config.toml
encoder_parallel_block = false
encoder_shared_expert = false
decoder_bias = "all"
adamw_lr_other_params = 0.0016
Rows from block 2 of the audio encoder of a small encoder-decoder audio transcriber, named by matrix and row number. Rows with one number belong to one neuron. Each number is 128 + 32 x the weight over its row's rms, rounded and kept within 0 to 255. All counts start at 0. Numbers have three digits each. After the name is the row's rms in percent of the matrix's.
After each neuron's rows are labels from the 100 clips, of 14976, where the neuron reaches its highest value: "responds to" is what is common among them. Only what is clearly more common there than usual is listed. The data: read English sentences (LibriTTS-R). In brackets: how many of the 100.
# fc1: MLP up (encoder.blocks.2.mlp.fc1.weight, 1024x256), inputs 185-221
# fc2: MLP down (encoder.blocks.2.mlp.fc2.weight, 256x1024, transposed), outputs 185-221

fc1.713 097:175142090179105153095118100114117149153164166138111164121140165108098152110150124102128143158081162133130102161
fc2.713 095:103136127103077166147207147078083109186152114106159132104150165121089154123126079167140081133094065126132128115
responds to: voice: male (100); the word "was" (44)

fc1.714 100:110093080136151132134120105141140120107107121110084123090131169158147149088158095141146102061109138123079077171
fc2.714 101:122099186112203130106121047087121149127092129142154120145157162145098125085158143056163125125160141093169142112
responds to: the word "i" (41)

fc1.764 098:094065207076163121123111121133117134153095205152060159112062126094096179138068171123079143198137137155114124146
fc2.764 093:108156186162079079106114149164049104141134153123136106089141113186062101128070076108150137107161095134147158141
responds to: voice: female (94)

fc1.397 093:157142155174130107129162149134139087095082155169122136143098106103198140139144154142154241127134165151148112108
fc2.397 090:143130228128112084144124106139137103136140116058187101093079109071110172113094123090165172085041114137117119117
responds to: voice: female (94)

fc1.206 098:086162125123102092098129151166141086164153178130147145123090153184109129130149087176102138191030140111110087127
fc2.206 102:148116069138144090133124158157155154065147157137166141062118131131107126092074112155079214073098067163144204121
responds to: the word "the" (76); the word "of" (59)

fc1.654 101:108130078168109114097147095134179163079156138126090084163149123102029156129113181118113104190119141137075132157
fc2.654 096:133115121093089116153124042125112122095120137115102060114129160100113144101146053104148138089081069066103165030
responds to: voice: male (79)

fc1.313 101:049104072096159116119131128016110108077149173109107171115184148086067100138142089081098121116123164119152143140
fc2.313 097:126157133157149115129127081092188074153149138164180123132066086159138163130195116158158140117160093109124136175
responds to: the word "his" (31); the word "him" (26)

fc1.301 095:117139223113124123106160090137131108143174228146156148146130141142161141173106123165112098113114137127115102132
fc2.301 109:138080109141134170083161167151108150173129143114148141125151128145095099119160116148136123117146176147072175202
responds to: the word "he" (60)

fc1.46 101:114113096101141105139097120124108147164132098152164130131103148150149117135107092148151163210079131126105164097
fc2.46 107:136143130088120107121104117164101161097134121116155152148153144136128110112176103141066126100156092194138113174
responds to: the word "of" (62)

fc1.221 094:057128122140132050175107152119092154150135135097112160159084138133165122152109130159124067196041078140103163134
fc2.221 097:156154045184113084143108100174096115112110158144103140102152130130121152182129138209097147162156151132104143131
responds to: the word "of" (70)

fc1.5 100:126105158097159160122137110130111169080135091169107073119133149119083165122149125181095156169055163162147080153
fc2.5 104:117156110082125104103124156114094124118139136128076127147107147097130115120092098149145163086131131110186104113
responds to: the word "and" (60); the word "i" (45)

fc1.40 097:148058151138150038132107087122183149067135176138152145178147134147167091155122115178118168098168105133120139161
fc2.40 100:152125113074105137109129099094122105083120123149176095125130111140117064164176113124127145119129108140168160153
responds to: voice: male (80)

fc1.303 094:108099159122200089112187135146160118104146165072121125134079154162107107138123158109126110096065148141140097111
fc2.303 095:137145178038169189128125122144148174203113132112123090122105172140084082100130131137102152101092102102156141122
responds to: the word "i" (43)

fc1.144 106:045094094153103115110130133134112118177113162151127059192107106186096107160111159137172086167068136115078131127
fc2.144 105:124080069211122112136173146146124132057125116090164163162147147172130151092134065147115142102117092155161128108
responds to: the word "of" (52)

fc1.624 104:148037160116181132121107114112131185103155188136127112053072166183109144142131132142111123154090156124112131110
fc2.624 116:125098098083080144169186165085121147096127122143176146144117088129158135130180155167148151163125132177083159125
responds to: the word "her" (47)

fc1.617 103:070120123091128105131133182127116139204147148170088145067083183134136137135180158109076147134144123122117233161
fc2.617 108:095110105119158128090121059141126139149140140080127147074149104136081136164124115125085134143125153145128141120
responds to: voice: male (97)

fc1.197 095:091083180112129092103137081077116103119175086082109130100120186169166166193098108140136155131068114131118152149
fc2.197 090:165130120112007158160086171209130145144120150080107172065167121133124098079165134119109110098159162166148130118
responds to: voice: female (92); the word "was" (38)

fc1.445 105:160145110143074164151055130110158191138158093117067120145109096098136149130120129109171107106122085154117106116
fc2.445 116:123129107208108096126121118116151122099124085176111074159090148122111139127133099140069076112114115149079104137
responds to: voice: female (96)

fc1.93 093:119120102114159096141092153156148224145196194208130178141197172173071108161159147127121130199151140159075115131
fc2.93 087:116135194073139132118117063138099121186123114111122144061140106091180126159101081117090093134074145118207119153
responds to: voice: male (99)

fc1.586 094:105208054213111056163152126161095092157092119129112141148156152143124062106122134117152104128127121078111123120
fc2.586 096:135154118103083171115127187092106154135080124131119157150179168143066122085104081150146144060165160086114095206
responds to: the word "for" (34)

fc1.320 098:136103104195158146152165111116116112073143102117111117118131061101114152143098116075117143127113128155077073099
fc2.320 098:114166144110154117157155088105102130165116128151209113106103146091099124110129088095144102121131109143191153129
responds to: the word "i" (50)

fc1.476 096:105149090168158133131153125122084114116159108123107161113182175122083150139124148147135053144067095145192165146
fc2.476 092:108084125135127117134139075142109083065148140124123166131136172117131113133089078145131147051158081152108137113
responds to: voice: male (80)

fc1.345 104:122103173127096081115079106167126139106122131124153105107118112110132140160064141186083084086087083184130117078
fc2.345 115:150134138057046104145175090145093115107148122153127112141129123097078105097136111163078106086136153123076124105
responds to: the word "in" (37)

fc1.354 094:145114161157162115070089133168091150116070131140069121141109110094068099161126134113134042115116121165079087180
fc2.354 091:123144181152103081145073180132080126125145140114116118117100130118169114105133087119173071129200102140168171058
responds to: the word "you" (32)

fc1.331 098:085130132210133137160128132110122108154069153085122130108086100077103099165106135070144043138142137125109160102
fc2.331 091:093121171091184174145130099148150164162140149133138100112086150070097106103132152113126101105094173112124094154
responds to: voice: male (88)

fc1.279 099:108145100173162069172146069103132172098139111153091180162160145050088155134120117133086115200181113122072169117
fc2.279 110:123177192101088109120118057115152132106131144182094143105119136114117139198136108104155138112166105068181161086
responds to: the word "you" (62)

fc1.317 095:174140142142074125179114136144107130177145137096134098130116083108152119157103186149126097115152149115183144190
fc2.317 091:104141124126159100116124142126082128078138134135094170154155121085092171125160079172187123067141085132101110111
responds to: the word "her" (27)

fc1.110 098:076084107162110131135121151124132147107161152127077056139162101146131152130108143145101092180124095129108155086
fc2.110 104:142171108157108095154104089129148146142130123140122158099201106107156118063120098124124085131129148187160138172
responds to: the word "but" (33)

fc1.520 098:086133155077150076144110156127116110184165061121140156090097171138166133141090100184193156162109157140089112143
fc2.520 093:131110136084167106132142133225160149164123143136140164113151116134123114171137145174135198141122143126116126099
responds to: the word "the" (90)

fc1.665 098:116098183189132123170122091127144128145145133133150158129116133133072143138118120073131105113166188160087104162
fc2.665 096:122139098087136136083131146146122110138176121077088130102074183127125162145071144109130097071152118109114147147
responds to: the word "you" (41)

fc1.145 105:122093074136140175110138127110115195075114123131158126092148098145139156178121159163123087226097133120113167111
fc2.145 109:138115172030133139159106065107074039093145114167079097175126141128100142179146048139140108154132080099104108130
responds to: the word "you" (47)

fc1.745 098:136096197106131137183137110128148173107170126174167163102129150122080172151160056132156142117167129146098105089
fc2.745 095:146145113063186158112123117110177189085123155183122074139144105106111156082168100187153110074184096071110117171
responds to: voice: male (84)

fc1.585 096:219088130136109144151143104137120134133098179088102087116135089151100153119122121160131193173162147118149095098
fc2.585 101:093141083088167186177225136107128135051138140154087164182101156101148128124175158149095106131095108045157124116
responds to: voice: male (85)

fc1.694 095:063127078171171116124098103168108104147192149161142108110146139154120142111162160168095128132156171168093167110
fc2.694 097:130116140150113163090137194152171143110150126173088151156107104142098158104130130109145086092107110169152138159
responds to: voice: male (82)

fc1.68 098:104123159141092170079130059151093147165144094106126144200126125090166062121093090118154153096130114107143120099
fc2.68 106:102183142114111130159169146138109216136125100182097095123167108171178138130137084095156094101170203103128099168
responds to: the word "be" (42)

fc1.184 100:129167158229155100115193153169083098126126154085116102129118160105166151153139148158133124100051078095119129116
fc2.184 100:112072106143122099126123166186071181111130133088146117132099168117139076147024110154107123120117134149146130120
responds to: the word "the" (78)

fc1.271 097:138118121140087075141125128121104140120109131127124054124078136043103119161148092106118140112079130078106105132
fc2.271 093:121172141082071129132108156122167092158124117135073157129133143100137159100044127159159183127139091160137136120
responds to: the word "but" (27)

fc1.42 101:102142102207114054077169081170162126106092100176087136151146156118146138128116123135107106107113126103151039126
fc2.42 092:123136171120090126134122110105064108103137140159104114150074158093174160169129112123183143111205119106126173126
responds to: voice: male (99)

fc1.153 113:128137122114114155083066143076170183145055158175118123119080121134105173092105165077119132149087166115139145106
fc2.153 107:135158138136130075142129157120108129129132124171176083107138082086115174129038208133075120153255127116123081159
responds to: voice: female (98)

fc1.375 103:127085143100126074157182105160070103159144092113165135161115184143111238123106091174130079099111155094152124082
fc2.375 114:150141190138116089126116145138108141131138128082179111093134149110098089108137149116146120091193099097094167092
responds to: the word "and" (68)

fc1.672 098:071153146104139056150118120081128099161059173098069141085129069181142080194133142147148083103158149114120109116
fc2.672 095:111145181179203088173109126154107035086124093177127104167082103133098133124083203113014088131217145148107097153
responds to: voice: male (83); the word "more" (25)

fc1.391 101:107146122166136146098146058176118101131117159111108123108128177105078124164147133127169100132173163190136162155
fc2.391 093:121116168163152132131139093083101163158149142148185121150093184153097172161061109125086115132063115103090042155
responds to: voice: male (92)

fc1.248 097:154121143191117126071120065150125127126090127091101163124122099138093158086163160103121138143101160166100082097
fc2.248 102:121093141119156134138104139146112160064119125106160068125121134084089116118060092180139100085180075087099103168
responds to: voice: female (88)

fc1.17 098:138147122118107078098086124072080147151140153101117141170125074125153118168065080113135143106108109133177147122
fc2.17 092:117125173074142157113196092122098113115117116147121149146151139202030089175177065105167136141103144096114074086
responds to: the word "he" (43)

fc1.35 095:130117097101094108184108157130118101117098124109067112106201185193129177152109119127090076124117119098059090176
fc2.35 099:125188086112159106060114235180144117104133136126111150107159085151142126105121078137104108092202104098117127179
responds to: the word "for" (31)

fc1.566 094:115136132200107139139114169161098130171132119061117122106157161129142079157160176126118155176096156057143106133
fc2.566 092:121093147130128158081197150170151062208123142166127165151065132122135185175121139157117165126081143132076177128
responds to: voice: male (99)