config.toml
model = "encoder-decoder audio transcriber"
dataset = "read English sentences (LibriTTS-R)"
train_examples = 15625
gain_aug_db = 6
time_shift_ms = 100
n_mels = 80
hop_length = 160
input = "log_mel"
spec_augment = true
win_length = 512
tokenizer = "char"
vocab_size = 32
encoder_arch = "transformer"
encoder_norm = "layernorm"
encoder_norm_position = "pre"
encoder_activation = "relu"
encoder_mlp_ratio = 4
encoder_head_dim = 32
encoder_fused_qkv = false
encoder_bias = "qkv"
encoder_qk_norm = false
encoder_layer_scale_init = 0.01
encoder_parallel_block = false
encoder_inner_norm = false
encoder_moe = "top_k"
encoder_num_experts = 4
encoder_moe_every = 2
encoder_expert_mlp_ratio = 0.5
encoder_experts_per_token = 2
encoder_shared_expert = false
encoder_subsampling = 4
encoder_layers = 6
encoder_width = 256
encoder_positions = "rope"
fusion = "prefix"
label_smoothing = 0.1
decoder_width = 256
decoder_layers = 6
decoder_norm = "layernorm"
decoder_norm_position = "pre"
decoder_activation = "gelu"
decoder_mlp_ratio = 4
decoder_head_dim = 16
decoder_fused_qkv = true
decoder_bias = "all"
decoder_qk_norm = false
decoder_layer_scale_init = 0.1
decoder_parallel_block = false
decoder_inner_norm = false
decoder_positions = "rope"
decoder_prefix_bidirectional = false
decoder_connector = "linear"
decoder_tie_embeddings = false
residual_init = "zero_last"
optimizer = "soap"
beta2 = 0.95
learning_rate = 0.0014
beta1 = 0.9
shampoo_beta = 0.95
eps = 1e-08
precondition_frequency = 25
max_precond_dim = 1536
one_sided = true
adamw_lr_other_params = 0.0016
max_grad_norm = 1.0
max_steps = 6000
batch_size = 64
epochs = 24.6
lr_schedule = "linear"
final_lr_fraction = 0.01
warmup_steps = 120
weight_decay = 0.1
adamw_weight_decay_other_params = 0.05
Rows from block 2 of the text decoder, named by matrix and row number. Rows with one number belong to one attention dimension. Each number is 128 + 24 x the weight over its row's rms, rounded and kept within 0 to 255. All counts start at 0. Numbers have three digits each. After the name is the row's rms in percent of the matrix's.
# q: attention query, key and value (stacked) (decoder.blocks.2.attn.qkv.weight, 768x256, the q third), inputs 0-127
# k: attention query, key and value (stacked) (decoder.blocks.2.attn.qkv.weight, 768x256, the k third), inputs 0-127
q.126 099:098130146127124109105137109134099127154104108102132102068135177090108107124088136098140139157147113110147098131122126085113136115165147122143133136120164124149126126176089118119092109154082131095187125116129101133159165128150108126142120157170134124107113133153123096100132141107135139197148087129132144110174122134150125156107144146120121129130131136124133154107107143113087111145169
k.126 099:131132112144112152127140122104130116185148142143146145120156179135109125154114150150106187123129114119157121159138138115172159109127133123159167134090147124157139105145157122132134156129130171136133101122135160155137147156135132173100122128173085097069132140119146137102160109141112132112158146137180112123142119133114149129129120132107134076105153149095115094123113135130120114101137
q.127 096:133162152114129173154154141120139162139124117122127118143146146124135112103096137138144170091138143148130150109109104138154155148124142148141107118131147116118086128137118119137158128166142118115133110113140130122165111152150121128154169181118112104149112123067113086131124112096161121154118088166186153122111128131072111170115155111148125118183125160128168190117137108115118142106179
k.127 094:120110132111096134120090142128136097120127095153156127123122169125121131172092086174149144141109127093173122110148123138085107143133130106142152135086129126121107111154096173123166148160140092143105112113095120143103136141090098108142104123139142139104102153108140143117138156125130112093150131104134131130151156129101124158108144070151123085147123138116136151126134075115135149133114
q.128 112:113120131104142093169114107156100118076164147147165143183161141124163128152146089121108138120155081131155142191095134144122090128116164126107113101113114133149123157144108094135118136112110118082120093110114146157146144130174105152142094143155130136153168127121121142098103122139135132155117152152144114095142132143155098151159117112106124151101115148090133109112088138128129108101166
k.128 106:154165112086135143126112146150131151106173114162138106123150175135109095113121137159140148138122154159132110162155132171133088124105130125139147132103149126110129124131146150138108149119155117108147116135141104125130159134130107132144120095088163099095097126093101175102149141162170140075147112132095111135100109144112083109145113094110148122124118133075152108107119124136111103140145
q.129 104:128119095121107162062109132133104140136105093137140145077114088139131103103104150139149171118151120152185173108141133132121130098128138110150121125104098134088147120132190159107154122147144153165107152108139099117157131136123177163103159098084113141145109130144172116098098111133133144077142122123108115172130126132130141157161122128116151105064162138153173112144160112070098135160097
k.129 097:135122147132145088125136139067127111149123130152161151115126116172114127170122130086170169110089122144130092114096128156156131071114119113109135132156135111150076140131125144099141108093132129151117165177117145107113118135122141142128107161124127108138120107144127105187129128103076121138127140120092108102169093107159175108086206132097101139108177135139111118116111115098115103090131
q.130 093:103094122172099129105106114095113112120149095093151093165143163129125147195133096117101127126104156127096108163152153123150113090132135119101168125143081128109139157132101149111122127114133128119088081167132144118130127100117140162175118128123161135125152148154150195105121191122068130152155159155138104098128115144134103165172087129146144112160098102111109144107097101101132132148118
k.130 101:141133124113105178155134126113168111153121106125089106166112139092133155085128144137128142161096144104131113150126130105149125171097148159103093087152131118161134107089120117120123107100126142137155118116106162121125091128211084158129132106140119091128148180088120103126120110124093124126115137136155094124074090110158107144159152099178116141150159127156133085144072153129083108145088
q.131 090:095096175108167085111093088092130113110152138125106151130103132129132104126175077097106140150147084106154153161160147165151097123173166160095143102138154132139103114106106135163099115169176153117104086142136098124097132104155103145138113143124167148101081154120120113128160163118139153094141138127103136153112171144137131134170070140153172146109114143109147121136126156126148147154133
k.131 104:113141135136161116155125119141186121125161094130168099142152127091142114127117105154162123132115076118134112126148104139140099172142103146127116177134116092141142164170117096075134113157158095110137110096071131116135141139128140127123122131157186167114115126136091142144157137122130145151141121144139119128100110124136127093152086123139077145154118119152095119092118129131091066165102
q.132 100:148080107149093123134098094142137122089145141132107149118121147099167118134118133087165063141152122161118093150162142162132144152120114158146134106164112126160116103105156124138135130114125081126118121127149136157084112108142155130124106128070147123084113149143156118112121111109107099118130143125121140128105180101112119155111182091081098140120160080212104122122136142138123127146154
k.132 106:136154143118173148171140108158145139134097143103134138141168142085137110146117116153112177147161112094100133131072153099109144149127120136109167135144133118140097149131122147135135107139137109132131144128139066142125161155084152129142171096159166173137136121091099124178151133165140145097131096122112131093162171129126129115155122157138099149152128170110148120162114098136104117147129
q.133 103:148168100114135115139152131102076129144158129126155155159118140150203139123104173119135097143144111121118091166114105139159129094121196124153123099098150147115087179140127092093100141173114200179143154122116105134108146106153123103111102146129166109126115125130146105140130140141116137095124096092132137125148124123133130133079114101139119137097131123136109144128126130145152101148131
k.133 100:116126120134104171199132138147116132135127140131132145086152109089111094110102137129171159135131122134149120126113110092129108121116147138131120152085151158122131130139149114167105119084143111128126172153144131133109144112143181138125122081133158166118108059106105120129181147110131082103145099184108160099144113131112116119149139150112131173144091113138181148159128135139184109134107
q.134 101:123127129087135161153113117133127135139181146076139132130144140118148155136164088138099143150098093110142134110148131064122101098101130171108108119140118118189126125153094117126131124125129170130154163124086115143121146126125104118087081089129139139183096128136129111142133106109117153138120133133114163110138124136119111143152108153148173093145173124135168140172162101093174154180172
k.134 101:132119133121105103131123109136149170136115134097145105120113091117126137140111162155183161131154095150118134106149115154128137149105086164127149128119117123137116124146164140121138128125125165096125086141138104101149122144158182089105126141105149138170113122124130157089158141142118100113103150150113142093138100122107085128168122141140103108094114107120148135138140125147101087136137
q.135 103:147133143142160132110107158127124130153083120081122153130148112099115125109128132148145132167122137120125133082132080103111128120085102121122147139094091186111177100128137148106154121118152131180131142167089093117139087162188148135123105164112144095112103136129135095126133149124146127083166147120155121115136184125146091143126120117106145134127104145105158120093143164141121168115142
k.135 110:145148101112133169128095104174152111125109113143084136152131126138098144109078087160164151156149163111105153180126154115160117104153137082125121162118094119139123122101127118099135143144118123112183150125110106136134155120156132135138148135134100130135121172138124077113161160140151130133109116094137139138164120148089153155135108139128141113107112116156107149149150105160124095146134
q.136 102:125125129144141090131120188129113123156103124142104154143153080182157146087118125137110128170103131109097132109154133141088146139102137100164102173108157148116092121067108153127133148097121131151163127161115101128127143113110150171135121144119144111153107116134160113112159141105140137131120076116144166108118120110066102072144126112151101131088123113145156155104128129130081114144159
k.136 100:125126156158137117170131137086201124114157076123163130123122163133110115155132106133079127119094168113136154130150108120163170120126123129164114112163156105096161112143127160144146080134191115111102119133122154166150132140091118165122080132124093156107145137158136126129132133175084149157144132142159152142128152128116084111165089124162128091169089136145111127103109092135155155111115
q.137 101:164119152061113143108130135105127160079083157162156153107109078149097098127147091155121138134155127116145133126122095125117125118130126113151106145147116176117151116159128148155155138111141123129130087075120113102158169141082145112116116134147139122136099128147143094149143167130180091115142119080118136131104146102133084092090074130139094132129140158121186135115174111139120084116132
k.137 102:099114136114121164093114125114122123138126168100144113123089113123083073157154163117130117184178136165155135097155142106158126143125127151116124132117161165160133165162091133088107088061107078101120106116135089107120142155122161150101069133148143163109117115104106129113101149125170091107132125112121111125121100136112137161104129108124142152081138085132147117110116105156124085083116
q.138 093:101092167137129185105114161092117108131103097131148115158121127140142155083090126090162198126144120139157156136120143134122152093129124125114136095117104128182114130130174163141195106152158122161140142195141114169139102136131132110104132170090081144152118135126092114128110132104144150159125087179110116095107148133111137158170131119128163094146151147121138127103175098128116131132136
k.138 100:139134152120143111143127134138107094092132092085140167142120115125167166097155147130157134126140126154126113152116117113104093113090122125122137091125156102137121186179137109130173152139149136121163156139107142179141148127137123177100103127081160149145159132107138075175116121106146105110104086119110105103142127125152124124130159125092116105131130151122152126147125158132102155109132
q.139 094:144186132149147140126156077124124141097112136178107148135118143100136112153119154123112146119136159138105110184135111100131149115131132109118168126129119126161130156134126117124110081110146120106135097126122136166183083132137099143146113142145144114111130137171086125149127098136114137122139097136126159163119134118136125122110123160123168096166101129105103126117148127125117104073141
k.139 092:132092153117171126105095098095158114139164161112086109128154124073166167122176137122093106134144136139139148145122126112122165105081111117161143111138116101158123141130108150164131143154092134084158148149163131177064195143121133115114142117178165109147137115183116128132169115138145121105095106133155168159123092112127143139128144127136143126119108115116101138171130169116143125095149
q.140 098:122150122109129165133120104085128130147126150139085112136159130152101108115083163143143084130133128148160112109122152146138150141141124159157132117123116149141169121166119108137158146153129111142119155139167097160100133158152144115128142101150056123093116133099128140160141148138119171191130111129148127166121085131143150114163148119178136137148129143114124148134107136130142129119124
k.140 105:173111176157141106091132136087120112138131156104154129122123068110133170097105106129155170146149097170114112120097138151132115123139131084113156112144099159145141088109148142142103132113119141137150123112157151176115130151154141144146126127111090110147084186175139128130141105148112112138150130116131104147112132126129177139131132098128122151150128129112081105097124097121065110107104
q.141 105:104137140143144098101144186115101130133133170136122147087104112140122116120156146134122131102141126151153092139112156145148171121123134120093146120135084109147094162078137134089119121118153121077124130155119074095135119128120132129083105166120101144147157104118162164129166124132137087108093097107171110133124178102113132148130132130107145153137104098117113135091103169127142127105143
k.141 106:119160093118146123084194137144118147134149120130130123144107154151155117066139115173127107128152168103144115115109145158127092133121156111161140111171115100114132123119108159132179111100104102115168156157117119120163130119120121126131129104120137100140183133083117156112113111120120162180114096133110135156130136106111087102108129133100123104156119112084077109106108159183117125152121
q.142 099:120136116138136141162120083167153146161094145135114131121164145094115121117138112142149122130157112131140111137067135145122102142109117140124110135138106086121148109125110146068140128139119134116099109118113143082112118125176124109186165148110143137104098116122135149144114149134112133144119122133128181129098094109146132142116126145098133074126092125126131088086131169130121115153113
k.142 104:123157160143115128092116114178092134123094111139125114110126120132101112122140125126128117107131117087153139106113113111119151182138108113104096146101069126157138102096149140130149109084112129146132138134145159127135083128161120172112093143132103156157100174158097142154100139116093089111152089115134109128155112135113103116128118122116146118156126111138145126105129171147156148155115
q.143 107:097120120139135158077152167080138151147118079116147105130127140165143114116140128110145141099109126138099155112155121114128138130124119099091134136132144099123119116159140088117166130159112115116118132153148134139133106120130111116130134089074131105111163121176124145116116081156143109137136186142125119126114119154126119117119110096153150076129112104136158154106089115115132136129158
k.143 103:144126124158142055146132142124101123106146122108126141104130102121114156094106126106108135168166083131088110163123166139092164149122070103113183148121118107100135159135157135097146169084150098143138169169148123127114149090122119129132131129136104108112157155089127121111122110128103095103140149147104115120110120125175102130108155117106144120125127103141143107119100079113154122102136
q.144 120:125121134125135076109125116088099106129128148138131129127161158159145156119154148181124137099119114109159105170087143144131186101114109162134153131108152142153102124107129118100128100078111160109073151089116130133111124119139086082156172157110102129154143149138107082144103116117113157150134091159148150128145108096128165100138104124147102142166180120135125124118130146157091163128150
k.144 102:164118167120120132128146153163114144087115150108151070161114126120134059165121180159141102116143150132113145155143083159133154126140139181164114135109142125128152105110166120127111143143145143123125091110106130151139133102155127124168151117132119147114098102102160141109110152120127128121135137140145147122158107088136116135116080131141109073131089132174139095094138130149108109073149
q.145 100:108073056125144107155100098133136116171126148124069106146123140113119157116176119144108130136110141092067124157114121141132139155150184159124117140162087136174154139113131109153122110140133128119119104136118138149095125138139120141108165115143115118161104141127129104141106145150167175146137076114145159129155147168112153138119103127142130115122144108136091074149112124134149137102124
k.145 107:099139107132169161160168154107149106123159090112106124167098171108141117139124064133136105141131152101145108108139142132143090136145115140117126113128093139148132135134142137119090092106134145141130100154115159120159135122155140126156095143093105132148127126110177139080181102173140166112136109114171112141114095090092128127163081115088131142143116135119133108118118129135076109160135
q.146 091:164124146143125129152152095082098117171140136128124151144105119147128154104111156156130129140114147125122179123135129123149186158126123104112136125165113127140150119079143099111132156135137113132172060112132182147159094112128173135107125188128120141097132147131141145136108124166114150173105106099112145124109134113107124117125123145112164139148106087118111109115139120129140170145122
k.146 102:120127107155125102183138125123157109126135143156146144180147128091175107106120102117122106102151141082144107150107152115146088128158171146113178097115103100139126073068155110110166115156102088138110094098145166110139138108110141104138155102141154139150137116117111146072191130164114159116115156131148148143090100139129088124168128186142122100115133114157152133142154105161143136138097
q.147 101:118134148081134167117113130099109138135084177116145147132134083154116104160125140157110125136158092126154165114143126178104071095059169098146150143096163141163107171113096088123143152126134166140141138092125136144119130114128148121137082177142108120155111132134114110143130133111151121125142095096078119135115135093149153167105136107095145134142125141117115160150115138161100138141130
k.147 083:115112151143068158075142099143115103116123160081145136044141102128134148112096140128141130101132162151089111166128091125084117162109137150140142099104105101100139172161151148106057118100158149094115167118124145109108111118125158131088116100129140137150117111121177149158086112128152127124150087121173167167123115098128192145123104122086133117158140160129153151144142127107127139161162